A small multi-label image tagger, trained from scratch.
Training: adamw at rate 0.00096, 10900 steps, batches of 256.
Rows from block 3 of a small multi-label image tagger, named by matrix and row number. Rows with one number belong to one neuron. Each number is 50 + 12 x the weight over its row's rms, rounded and kept within 0 to 99. All counts start at 0. After the name is the row's rms in percent of the matrix's.
After each neuron's rows are labels from the 100 images, of 14848, where the neuron reaches its largest size: "strongest on" is what is common among them; "colour at peak" is the nearest of a few named colours to the mean colour under the peak. Only what is clearly more common there than usual is listed. The data: regions of photos with short descriptions (Visual Genome). In brackets: how many of the 100, against the usual share in percent.
# gate: MLP gate (model.blocks.3.mlp.gate.weight, 960x320), inputs 160-319
# fc1: MLP up (model.blocks.3.mlp.fc1.weight, 960x320), inputs 160-319
# fc2: MLP down (model.blocks.3.mlp.fc2.weight, 320x960, transposed), outputs 160-319

gate.234 097:57 43 45 49 58 37 54 48 46 65 43 65 27 66 72 45 56 57 51 43 50 60 52 39 50 68 48 61 68 33 57 63 67 52 37 61 39 58 34 46 53 46 56 43 55 62 39 56 42 59 69 63 37 63 52 53 69 72 53 36 34 38 56 58 53 32 49 63 48 29 38 45 42 63 49 43 43 28 58 80 37 43 60 66 47 59 29 58 53 46 34 54 55 28 57 50 57 59 48 47 21 43 45 48 64 57 65 44 47 55 56 34 57 43 28 54 56 45 40 58 58 60 59 59 19 44 48 50 79 24 36 46 58 35 42 49 63 39 33 48 45 50 51 76 57 53 51 51 66 51 55 57 55 65 28 56 35 66 43 36
fc1.234 099:75 55 57 59 45 60 25 27 52 50 55 36 55 62 47 36 55 58 50 72 50 47 51 64 48 64 84 36 63 50 46 45 56 38 45 51 24 40 41 66 46 42 58 24 62 31 30 63 52 54 65 46 65 49 55 42 50 40 58 27 44 57 42 39 40 54 43 53 62 21 35 65 47 47 50 57 30 62 58 56 43 51 59 54 52 52 57 63 60 53 37 59 60 68 56 55 61 40 48 52 46 36 44 42 75 64 29 59 45 37 41 60 66 38 52 54 65 46 47 23 24 32 57 41 64 68 48 34 45 55 66 60 44 41 66 55 38 52 43 45 46 45 48 63 56 67 53 50 49 40 46 47 54 44 55 49 37 54 41 48
fc2.234 098:40 42 38 52 48 41 54 50 46 59 50 28 72 68 15 61 65 25 51 61 50 40 53 62 46 44 72 55 91 65 36 48 62 51 48 35 52 48 44 46 63 50 39 50 27 32 36 33 63 59 38 57 38 70 40 49 53 49 39 54 49 45 37 65 49 48 48 55 47 48 42 24 52 51 57 53 71 64 57 31 36 58 52 45 36 25 37 44 35 37 46 50 53 51 54 62 52 58 42 48 58 43 54 46 49 54 46 57 48 56 56 57 45 50 58 49 77 55 47 48 78 42 86 47 49 76 38 53 44 32 41 62 66 63 41 49 48 50 49 57 60 66 39 59 60 59 58 59 70 51 50 47 35 39 84 40 69 51 45 44
strongest on: text has "red" (26 vs 4.2)
colour at peak: red (76 vs 0.8)

gate.415 103:33 64 40 49 71 33 47 44 52 58 45 48 26 43 34 34 73 64 37 37 64 48 61 34 71 47 51 53 45 53 50 22 43 63 36 57 31 76 44 47 55 71 46 42 37 59 43 52 41 44 39 42 52 54 62 30 71 51 37 59 36 57 62 56 47 44 39 60 34 45 57 41 39 56 62 30 47 60 56 53 52 59 50 32 50 65 15 63 54 54 51 62 46 55 25 46 59 52 53 72 43 56 57 52 44 36 65 45 48 53 67 51 66 15 51 27 48 34 42 59 57 55 47 45 47 31 82 30 48 24 35 49 61 66 53 56 54 75 43 53 41 45 67 36 66 47 38 38 68 51 60 62 78 50 58 53 54 48 61 48
fc1.415 106:33 64 49 56 50 46 37 54 61 45 39 52 50 36 51 38 70 42 52 61 78 58 39 42 62 28 70 68 57 52 39 42 42 64 37 74 39 67 38 46 58 52 30 41 44 39 58 55 38 29 54 24 61 67 36 57 66 42 36 42 46 46 66 49 44 60 64 43 46 63 59 41 21 61 44 42 51 64 65 40 32 55 47 41 43 79 37 53 64 54 69 55 40 72 33 50 46 72 54 42 38 51 53 54 52 34 41 46 31 57 52 55 65 35 58 27 50 39 58 71 72 57 60 52 43 52 75 46 62 53 41 71 60 61 58 35 40 86 56 49 54 67 65 35 64 46 57 63 45 59 57 58 49 25 68 34 66 51 63 40
fc2.415 101:47 58 50 58 44 45 32 49 57 45 59 51 63 52 47 56 30 15 61 54 37 45 44 42 32 54 72 41 31 73 63 60 46 38 99 44 45 46 64 38 66 64 36 65 70 40 35 62 90 52 58 65 57 42 40 56 28 63 51 46 47 43 65 43 46 54 47 51 59 65 60 52 61 42 52 46 33 37 57 36 60 45 58 56 56 40 67 43 52 47 34 20 57 51 64 57 29 62 64 53 35 43 27 44 39 65 32 52 62 45 41 59 45 39 45 51 61 66 46 42 36 29 46 56 31 29 35 69 48 44 46 47 45 47 46 53 48 45 46 50 55 55 43 42 42 36 69 42 40 65 21 41 51 57 47 53 32 42 38 45
strongest on: text has "red" (27 vs 4.2)
colour at peak: red (30 vs 0.8)

gate.440 097:49 68 61 75 56 24 56 58 57 53 23 59 45 46 57 56 76 60 39 33 57 31 35 45 52 59 46 49 63 55 62 49 66 40 44 58 43 53 29 56 38 54 63 65 66 74 47 37 55 42 44 63 59 57 62 40 58 56 50 52 36 52 54 48 55 53 48 72 61 57 37 40 40 41 53 32 41 46 37 46 43 38 64 66 46 59 48 58 35 38 46 54 60 34 57 34 53 60 47 32 46 63 50 30 28 46 53 41 54 54 53 49 35 60 27 59 36 51 33 42 70 53 62 66 27 31 43 51 64 32 54 49 70 64 57 46 79 33 47 53 56 47 53 60 43 54 40 68 63 63 47 40 64 61 47 57 19 59 47 51
fc1.440 098:40 52 74 60 58 49 56 64 33 35 58 66 60 57 49 53 55 50 50 54 45 33 34 72 35 47 56 33 43 34 60 61 63 31 53 43 56 42 30 54 38 63 58 25 60 53 44 65 46 53 49 41 66 57 68 24 47 55 33 23 44 39 59 64 56 57 32 46 67 58 46 72 39 52 50 77 43 48 60 43 39 47 35 38 47 50 57 50 48 56 58 50 62 58 46 62 60 51 42 23 68 53 48 52 62 56 55 65 58 51 39 65 54 67 54 69 64 51 56 71 61 42 46 60 57 74 55 65 50 44 59 49 59 43 46 66 21 36 58 56 55 67 57 39 62 51 55 65 43 48 62 36 40 62 75 43 46 43 32 40
fc2.440 097:36 56 54 53 55 36 74 62 52 45 43 54 33 64 43 70 81 57 73 48 41 73 42 52 50 39 58 71 60 49 61 39 58 43 19 35 46 48 56 57 54 47 28 57 31 57 36 42 60 52 47 57 35 65 59 33 37 25 50 47 38 56 38 45 55 36 36 49 41 59 66 40 71 67 51 49 57 44 47 40 31 53 58 52 63 65 62 55 67 53 66 53 31 43 48 38 43 58 48 42 51 41 50 46 56 35 74 72 34 41 48 51 38 51 37 56 61 56 23 43 67 49 55 51 49 45 48 51 31 36 34 36 47 34 35 69 39 46 58 76 56 53 48 74 57 47 36 41 55 32 50 58 66 63 58 50 68 61 56 61
strongest on: text has "red" (31 vs 4.2)
colour at peak: red (66 vs 0.8)

gate.164 114:43 61 45 48 53 70 46 61 36 65 22 67 26 43 52 35 48 47 43 46 55 41 52 59 63 69 45 31 44 51 51 38 53 42 22 18 42 56 57 24 47 34 67 46 59 78 53 73 46 58 53 73 69 25 62 55 61 55 47 40 56 61 51 56 69 56 64 52 47 76 63 60 47 53 31 48 55 50 56 38 61 36 43 35 62 27 42 61 52 77 59 33 53 41 45 70 79 43 43 44 53 42 76 45 63 53 40 32 43 48 51 80 47 46 57 49 63 49 46 59 49 37 67 53 74 35 52 48 40 60 59 62 36 68 59 42 47 36 44 44 60 38 62 40 47 50 58 68 69 45 68 51 52 64 39 50 37 28 42 49
fc1.164 100:45 50 45 43 58 42 44 56 37 63 71 42 37 51 43 49 45 51 44 47 24 57 49 47 58 58 57 71 70 66 65 63 54 48 48 70 32 30 49 37 49 62 56 40 45 57 69 44 44 46 38 43 46 65 44 56 59 40 38 63 50 43 46 56 57 60 59 66 49 59 47 46 53 54 54 61 55 44 53 44 80 51 52 79 49 46 50 50 58 67 39 21 62 45 50 47 63 66 62 22 54 48 52 58 47 56 37 63 61 51 36 55 62 57 51 32 45 66 46 54 39 57 45 71 51 52 45 69 61 47 32 51 42 42 34 61 44 69 44 47 44 33 44 69 54 33 34 28 43 64 39 55 55 40 44 51 56 42 63 34
fc2.164 100:41 57 56 42 34 58 50 57 76 45 53 38 58 50 36 39 35 73 47 38 67 35 66 35 51 40 65 48 75 23 29 69 52 32 39 54 68 55 50 24 37 45 41 27 65 31 34 43 42 70 54 38 57 70 33 51 30 57 44 44 60 48 42 62 38 56 32 55 66 45 55 60 47 57 58 54 50 43 40 19 69 56 51 57 53 55 55 61 58 40 41 25 61 48 60 47 43 53 64 37 74 50 50 52 58 42 42 49 36 29 64 58 62 53 70 57 51 55 33 73 59 42 52 52 59 69 47 47 60 58 56 58 67 50 52 42 21 67 52 44 48 53 50 56 77 44 48 45 53 41 43 63 17 39 53 40 58 43 57 43
strongest on: text has "sky" (31 vs 1.8)
colour at peak: cyan (33 vs 1)

gate.474 107:48 54 60 47 75 54 42 34 40 60 32 29 34 38 43 45 26 59 60 42 52 43 45 68 39 57 53 36 51 61 44 48 35 17 21 31 42 64 55 37 41 36 52 37 49 37 51 71 35 73 35 68 71 20 49 61 52 63 47 45 54 51 51 61 66 32 54 48 41 38 44 42 41 43 54 67 39 40 54 50 46 40 64 53 73 42 55 67 40 56 63 39 70 56 58 51 81 56 73 41 57 52 57 41 57 42 41 39 44 31 61 76 47 60 58 52 59 48 29 42 55 56 47 55 64 58 59 72 23 56 74 19 52 64 51 41 61 40 53 52 63 32 45 46 55 50 64 46 42 63 45 34 57 79 45 47 42 47 49 39
fc1.474 104:63 69 69 33 29 52 47 63 69 34 50 66 58 37 51 54 66 42 33 34 54 35 47 36 52 32 47 56 32 47 80 70 60 61 70 50 46 58 37 52 60 56 55 37 75 61 45 30 61 59 42 55 50 43 80 63 47 57 50 42 50 63 44 67 50 56 33 49 51 60 40 58 43 41 53 44 57 69 36 50 46 27 33 51 36 49 57 58 62 30 66 47 59 48 57 43 46 66 38 51 56 70 60 47 44 54 61 35 35 52 57 52 33 58 37 30 37 64 39 42 57 35 54 63 46 38 46 37 58 46 51 48 65 41 81 58 47 20 41 43 64 50 73 47 69 33 44 33 58 36 44 58 60 40 38 29 41 47 40 74
fc2.474 112:51 49 45 36 59 56 61 44 60 46 36 67 48 61 58 36 63 80 18 18 57 48 57 53 54 48 37 46 54 46 64 51 49 46 77 42 51 45 50 63 49 56 82 37 40 63 50 46 53 33 43 51 37 47 57 62 71 64 46 37 43 51 50 29 63 40 44 64 43 54 50 38 50 40 64 58 59 35 53 55 24 54 43 28 38 47 33 49 59 46 57 56 39 54 55 45 40 23 52 58 34 45 44 39 37 35 64 28 40 61 79 33 55 46 43 45 60 52 48 52 52 56 66 53 73 40 59 54 45 47 51 37 41 61 60 30 50 33 53 49 54 49 76 39 21 65 57 72 65 62 61 47 62 47 42 60 47 50 44 70
strongest on: text has "sky" (48 vs 1.8); text has "blue" (32 vs 5.1); text has "white" (28 vs 11.3)
colour at peak: white (28 vs 5.3)

gate.322 099:54 57 65 40 67 43 51 48 36 70 33 58 23 43 50 47 47 53 64 59 51 42 49 59 44 46 63 49 53 51 70 63 38 36 38 32 44 37 44 38 40 61 64 70 47 39 59 50 33 66 49 71 48 64 54 63 46 62 69 43 49 53 26 57 53 39 33 60 45 34 65 27 60 43 50 61 44 46 50 64 28 43 69 69 64 32 43 45 48 40 61 56 53 35 39 49 61 63 46 42 64 45 65 30 52 55 53 35 51 43 53 52 35 53 51 54 58 54 39 47 54 42 47 74 45 50 58 69 37 41 47 32 52 58 65 48 73 31 61 67 42 42 59 46 51 43 61 48 54 66 59 32 53 50 46 58 38 52 40 35
fc1.322 098:58 46 73 51 49 62 60 41 66 52 42 86 43 47 50 64 48 50 39 31 40 55 52 39 38 42 50 39 36 44 59 59 46 63 51 52 43 29 57 70 54 42 66 47 68 49 55 31 41 36 39 59 69 21 68 66 48 51 51 48 64 41 54 27 46 58 50 51 68 50 58 54 78 36 32 37 47 51 75 55 48 48 44 42 46 61 52 56 68 45 36 56 39 74 54 48 44 35 39 48 54 52 67 46 33 40 60 46 42 64 49 35 36 45 36 39 38 44 42 40 39 55 47 43 45 32 49 41 61 51 47 53 40 69 51 51 42 23 49 38 41 52 46 47 63 48 57 37 38 26 43 56 63 59 39 54 30 42 39 59
fc2.322 102:63 40 58 48 47 58 62 53 52 48 39 55 28 32 49 54 53 78 35 29 69 38 47 44 65 43 49 59 53 56 43 43 57 67 59 49 43 59 59 49 38 75 70 48 65 45 41 41 70 47 19 66 47 57 74 52 73 65 48 74 58 46 60 51 46 56 50 72 46 42 63 58 58 40 40 41 43 66 59 53 46 46 51 33 36 51 57 38 70 42 47 44 41 53 35 33 68 46 45 45 41 56 56 38 50 42 37 49 42 48 61 31 54 59 43 61 48 56 16 53 36 68 33 55 57 46 65 49 65 31 53 31 63 25 70 47 48 29 52 48 49 51 72 41 43 58 55 42 53 44 35 42 68 43 52 57 36 23 67 29
strongest on: text has "sky" (34 vs 1.8); text has "blue" (25 vs 5.1)
colour at peak: white (26 vs 5.3)