config.toml
train_examples = 203450
conv_stem = false
width = 320
pooling = "class_token"
num_labels = 300
init = "torch_default"
learning_rate = 0.00096
beta1 = 0.95
beta2 = 0.98
eps = 1e-08
max_steps = 10900
Rows from block 3 of a small multi-label image tagger, named by matrix and row number. Rows with one number belong to one neuron. Each number is 500 + 50 x the weight over its row's rms, rounded and kept within 0 to 999. All counts start at 0. Numbers have three digits each. After the name is the row's rms in percent of the matrix's.
After each neuron's rows are labels from the 100 images, of 14848, where the neuron reaches its largest size: "patch colour" is the nearest of a few named colours to the mean colour under the peak. Only what is clearly more common there than usual is listed. The data: regions of photos with short descriptions (Visual Genome).
# gate: MLP gate (model.blocks.3.mlp.gate.weight, 960x320), inputs 160-319
# fc1: MLP up (model.blocks.3.mlp.fc1.weight, 960x320), inputs 160-319
# fc2: MLP down (model.blocks.3.mlp.fc2.weight, 320x960, transposed), outputs 160-319

gate.536 093:450527429367569581503508410450473523541480527636507469388495404523520600507552522392547558543434562448494483533443422503548429573561597484484576496592533585569456464489428508502412538432549577552503517451393603498556537509438501523547538494405464492451515552467526494490599502501522472533516437503476530575520478472524492496468521491487483544461443493477487453574420495539528502478438527452508459595524493564559384513546569481424455438556480564545571530475583495529447501482444384
fc1.536 092:462400610481538445506535591457553433517530460486516398531540443519535443492503580558418510550441527457492504599496535541528450519540510534490550458543572498524517558544551535476408445580559561542482482451470457482493447508577479427540543519523480508456478533489479596500542534500411453492536515535592596437449426531608548522460497524436453519440607463464530532397513444565461413504513545493471496489505453442563502447568473520465476542497498418455496456476500487500530505523505587
fc2.536 092:486385544530561457517432447495512466523542561561472511474519454433525405524499464451437480547469532505600418449452510473482428550529532510501512606486468456466512445448484474499476453598551456458555441563480432478494552475473459655586482508528542468544487555488539514513475557524474509431418439551404559600432580551537503513437632473415520498450448439546431499563491516511458539432478470511589492444491453543467501528493520456586492454463546575594530507478457614592513443544462436
patch colour: black

gate.482 089:436524474505541553450454502559581474515511453567491514547497426520413456562506603507565505472532550490463392495482451481552490475525565534570557517500538514514444526502412510471494499530478551500370507523509437461468453586451522513519519456510493434535486418483460523511455400497477493486477527611511439520514543469549430492533479513512551443555528585490550457559437400461461522493507441498530461486498481544457526521552466605450503608434507541442544506483452594511527528455493515
fc1.482 095:512491505483541528364534490465452414517456482514590503566466495505542497474543507466430603485466543572495462496589487526493571404602460537508574532488516531481479515429449532467489565507481470512546515451513534465515512530452485491579504522474554417499514479489557421515496489507462505489539503600503512536552388530561529419415464533499486458553506525639529394485448393465483479475517427452488417506542537473455530518505455496479390433520563570379592460559527477547455406485522488
fc2.482 094:480482444492443439473466473528494516524412461438502464492471522555540539449469448500508478443495533578514545408491509467515498476546508573475587530488493441598582497489525467529507422447281475511540567465436594555471537433406467439424511527554417596470560552523493522584438474465411453490501466520466529515511494524528608461474501497532534521470561555497464568451610545479431520514424479557454509535533493520476488513372469472501550453450535493557617584462528531521563438456594520
patch colour: yellow

gate.349 099:565484565509447548543495520385440505520517516464496550386566485531401532470596428480481518486483574505472545512510498415424481542515618469462535511604531544502512630449482573579435492578462504543402396512569452402619553602594503443507486538562576412558436476547516435535471476604494568550509546498450446505474601562565531481505427466485544371490612464556479490519406518503506451534479429468529537466539555497626502498518497481547515479537459479504524527434565533481500406489487543
fc1.349 098:471560489468463467402528443567493399539451531465440477583449549472538536426545525439425510490595478520501455453547561473424525385469380388486531524515462596445566478521463407493518506589453529474432578554439484590517584501468470574467497463505473512433536532484434578560571488422543571481515458487621547436423443495467417535468580512559582589469532521543545500539529520474510485468564462481484454513490353477530438534482558520532570449594437482499506456380490466470517465425569461
fc2.349 099:490584534495428559523519475443507471440481503413512518523464632517484498427438484516462506428478485438602527497455578455415436545507509486570525542471477485526560500561533560473584469443470512523468497627423417422487421508479509475445545592558537535556545538531470435517452497515479447579517490500488440497408567555527543467586411498559516438444548533493480649499457575532539475444430465468411438532464605545484513412552487496589550568496503588403555589433525495432512515451476420
patch colour: black

gate.766 099:531520502555492536561502466545550533520537480553564595403541509454503504501416439480495408581466420488443459550518496571456476580529592569441474395457456487564524591465486495480423454486483499476482471463427544457638539497428462591518453566442499445465499478423502528422539513490552448488496497467576530649530568516483516584565467539551548428520580561510521479475474603482465509490474528471517460547548539593467487510515447425541539607479459528570475494375605497570574458575511508
fc1.766 093:443539451495474517461477457495538473537588593477576456442555508535443561513480503499566421473572481599486428580491479454501471533524580464425484466432432467560526513444575518528544409521505492448495541561493472505566627555537472518515417411457471565460440516497583473390485465474526448432534461415491525530567614473555454589556542439486528494427475529500561540479549536521449540472493509522414563450596434553384445557546515510532607521429527514473567451521448537568563407523514469
fc2.766 094:397497509477527367488531557440538518468453607411539439558544453604470503473502504532472542313556509532422529498450466475529549456581456486442511509454561477580572404562497526454532528489428537565467540474455428480466480602492531605507466497517523568504520541551498433557492563461512426583512472527459560433428507519541542494559559411473370385480481419467491514525462542469443501536453458504473508442459472404548483587460471473493510513490541542535559584524422390515488520498405573
patch colour: white; pink

gate.708 094:510493466576521525542503472450494525497433449388553508518504297598553422480572458495466540509487557529489472514589502534530442481424502517533533470454514514570455460399486520563563485487509525466578480527461473442532478601539542515435510575414479519531611436516474438523532470481406593529524478602476523573620495475392506391503444497569493467522529464431466418455503496519473385522502488482485506407532506498636487524522503460588539572473534518531510514508468622441542487569547522
fc1.708 093:501512470528487537519441453506533512523520593347506521486517375614437469513544490514467524432484522447474546531547502607546561464448475487515467513448484518605588548516604525504498497442559489543576550449485474481496457484507503461529416558397568547415554440513497411434463464355390481502528582461556550535530440506547474480490497489511491413540538447556504523497529461500449513486588443448462402475476628450516538568525467481502472455549481583491492504504464526480518537431558530
fc2.708 093:456477505562523514561497416468557417475507543496450440493524487507464526498418589489543550421452411460490575404580489485447589466537514405470504528519540453520557543507434404598592449429588566522480498345463502531506492402412523385555474460554500468513537534587464535498483507483502513435462533500503482518410556424565535508493484493456441551545494581447518447478373569484449461513463599470495558570442456492443500427498494460457458459488504496479533497483491443505496496497521485
patch colour: black

gate.20 104:434529455517505472485556592545420472462446468515454437509530483477530397448505544496479527461453550476459531579481453433520525406466480523465494483495493500532466526434526451484474515479618518497522491435634507497515535593430479566545460526538665479569472500499491505550439514415594516459505497544442533511420478474469533620522467597499445405521485470512608456531416448456423545531602557507530591339584468533468503482421603502434425527432478412519443469420459482438515525544611578
fc1.20 093:501421477494504492440540459441562548454534493498424505537500475649443442450536468568547497531569534566482571533477462546529571518525498516456562519475444476504515583539484505437390418484497457504502459451444456475446492474472502541511525511515477543528530522519385563400498424517475574437430543564438447583494507499479587499526548564424523452477605516548476535402421500569522451506454516448451391487411608550546452473522528550455503544482409407413487495478472512543550552482565549
fc2.20 092:508551552349547469567490560405470426489521459457442503568525485473568523462546363471441555588446499428635538553474495475527543409476422487494542526510497548462555591434443493546501580576434522482467552457398467513505497472532531461466559554458429443534477433542488547530516563491494538483458505549505532470507497573423532569467453489470599471439491533539471451438434520510505552377518401501501466515449491450569540568478496479407528431516499501519523454461489553529507502508516540
patch colour: yellow; white

gate.156 100:519514535533483508604435505599463465486505593459487601432542554474477470536463508474576464482528461488445449514480479465469461556538557487501484482504400543588555607462476541586543419596473474425410441579547441464530559511486463506519443509583444370470460442415531541429544496424522485530553469525507507507514533456500618605470483502483515553487647482504382554515587519432517548457410521515516433510533502528457521499594427424504538504490453521492498533398588569628479480490419475
fc1.156 100:481565508455509571503490443572494500459555470526485518465442513500565463525530438528524573450538485419444456561488467511489516498623527545563533488541460498439537448591404481565469571459543453478433488500510580406482525468528569449529424514532371457531543496465575495484415397443502468506522562541546469451520437398535450529526437424525447581479501449507513513550529506511547512468428522544491405510498495595499482515535467462526472507467411488510555476482543549519577473481447491
fc2.156 104:488504511461574409527469482442500459535492495383515564412547477461434510489559523415552446517484582430463539501571492557568500555531559538473487384494454471498541467414545605511502486481575491460514573425508440460513529560596380479527425362532547502532461520435448484510501509453644511510477438478548497529407515461437593518485640488499473361509547515437470396497501550562496452587466505505457509429507555561515545496452467479578465407478474470468438537515495583543520482442473428
patch colour: white

gate.172 099:483510522457545516500435538488584520506510511494516493515406514558612470570559526424477536525543527467520528533561486501426431466474493539379525455543566558472493553514451539508480478551462600500438489535516501409546453582559511556458495630494533406509456540491589520531435525397443564432487520475575468488444435521501467595476409563532497507524478639557487493504513479542437471508562471483495419528489537500453563495531565473506481534468466359480426363480555551516442471496572453
fc1.172 099:491526542446500475513556509502459552482482521506464536554527506506442551513518492491480440509532519445533560539526559526462481485422429568549452446532464456518524534456668494428507506428571474523521555439460597488434472465465423471449519548397577545435454507521543515527493516496479561583514533389492582464570424639470502477498545603506517518511465544543492547540589540501454539523516520518524493497498533490442490473519456555552512518489583513512494534517482416483444514532555519
fc2.172 098:481541493580454465489505506502483493456524512499532604549387408519578449463486555529411528547536524544583477628494457531559393513484481551443495465461534513485567495443551537427537453447511531633495532535468432522460484589451527558392508499430460508410522483456462522499536460534526474449504521477540435554537415492486518478426499617564537480530454536568433578541542447540525527424525494433476506513510527459425547417565531504540492553522504497481475484499510416426436520371517517
patch colour: yellow

gate.432 099:480542504552507574555439486517550573496481461504533514498494491543515436537502503440489545521448605517460510462540502555464448466552538564435595476474569472569504602543474517551481461633525446458446524430468525417605445563513516573520514564588496377528478431497522466438548505348515529430538489584562479468504467461434511527485506555479575481465461443470400373564605462472469443485519494435591420517487529570495602502563525463541568615462421458501521387452593542465497545539534551
fc1.432 100:540446569541464514451601505352509392526493449489496519537475530596622488500522491496489479474490419478516450495516427456433537381439489497445554501512528545472479427484518506531486513512425505483535411431470412500549497583523502436531548542493532578510594461501471459549482443518523618486469502587583456557585432508532455553548520484503563424406511517509564407486465511515536374494521384471583449525539513504528446580445487445572545502502476475423498421517484554473519432528534544
fc2.432 100:427471437492492528447419526426476607484455475464461367525578444541445515541518514520535497475471594447491594488489475391555530492577549490590379512479554495530498469450438439546447512520512432513472490592524552498435477502490514478529499493556573569488521588569507502510486490477460504601514470448391507430570527538430411544565488417548428487415450486526495619472338459511518560471574468450530502454526509523488505511520500505552467487516478425488537531549515510450544452468490417
patch colour: yellow

gate.385 104:448527409546540495508453581537497445406429509483532405553488515592584439495543433498484513449544563585405501508536506488477462519520519526570478504453524503444538518481521529542508510650529472500458529538454434511408501555527554635445524454575490480541499499480481559471443525531521475460593576491364581469540514467562527445544382487493445534490478520529435518414464503587479389515466573476499528525535484501482557498503580540544531458489625456477516495538526577478523459404505453
fc1.385 099:552406607422487555455444534467538540589545516581505479468460573466426535577473526519606534483467527510521465465459479473427432461527550459480414500552489543543461455477537500465479523430477562471560564518509536500441553484462416481580496394517556613450516457495503557563533458536485494477456418472506555543490495518492454497502474447441567491471445458561510537525466478431448552501495528531473531560630549456430435479454409409531568460560553566452556499503535531506498439582460431
fc2.385 103:488450502472504438498551527496554476482481380525491390520453412547541501554525508487467501512499562474577441430553507441431443538511509507568501418583520478484418551486448430479567558585476523464469471456408492547401549564491464505532385489470532490463466489497434467472477451486446534529502509553532460545526482494616455369560506570496448420497532518509460470461527441518513424499565553559605585483536555497523522496452495414469528425417568493567477524596465487459579384524535498
patch colour: black

gate.468 102:469521547405480537495479514403560530529402444614512432498373512497479443539452509518456485601464553431527506512586445523463556460528553490395431480567434534551510511464471547469416490515494584513489502470572559436534571573432520480548517479509505438522483533522524509511524368505511487529508465481544537522521444497479434605467431557538528579466525591572518534571469492572434544565556590501529441600488506504456395502494447470487432547522441483522453494429580474445450437541483516
fc1.468 103:526474504505497481442491431438559558471485570465503476466501480446501532471450527574536529491549520526516493426409516597517474570511541437567507477548440558558584530542464534545541491471401546427531481484571540536534501437532505532586432480375432453434527418469509492456455479517574411538558576498465496472525516564534538456441516455569489485536560558608438528464520506452480564546416441439434478547472478482476500482503477447581476436498522508416459487544503503588517450529407460
fc2.468 102:438451607488494499492571485493497556446371567434506493489474521508508408521520495441517522525468504490516518440473521476460574537450561520502505407507505443564501575518505505436518472521391466533409594443411547481479518538499420482574497575599494461468460479528475483574481483490583464545519574521526518509482518483523391534450449524550584458446559474498484448443539471496541431547482494510576479497476522515498427490432467579450482437565363420479471511531437504572373533380493540
patch colour: yellow

gate.119 089:602510525393498583452490524394527560480554509475483497443524481447435549415621461535538479480458522449548466474465498456420529460491442412565510461536407496562471578458493518473395543472488593498513486515426478479502451454525414505451510548414483486432430571494553411471539480502387474506538488427465471568579483594465469448528518501455519456524526508507467570606476515592417491534497551427569583566482535502565477395468470475549447565584435523556457535541492467473489508571415446
fc1.119 094:527448410451534554536564412539500546475510628565481477477492494385464592470554513489613481441462450500522479585497526487551466462451467532526438473527463520530507537486510503449545507449492534502570599484473451568473568435509462613428473447460485515472569568550489476467628540547536470497459476415457589476523481489477549480502576438456495515465452453562485623503528502419454497526505463407548554487478524517525540531589608541533649500475479540482448531489452505526557475472541543
fc2.119 093:526468580498531404457539490549535467535534551512578549353512532442471476536528423540495460493533414538392523485462498491436514584524478522549442604553543522587546470626484398534436469462521485487440521484493620477515489533521463515467476492505496468486487508504424500535526524518582450499508439545458515495540601559444451442501485504495462612520517464550675544554498459492418537543509468585503530508503465490499506382459459434378390528459509580526509545504437502489469542530549526
patch colour: black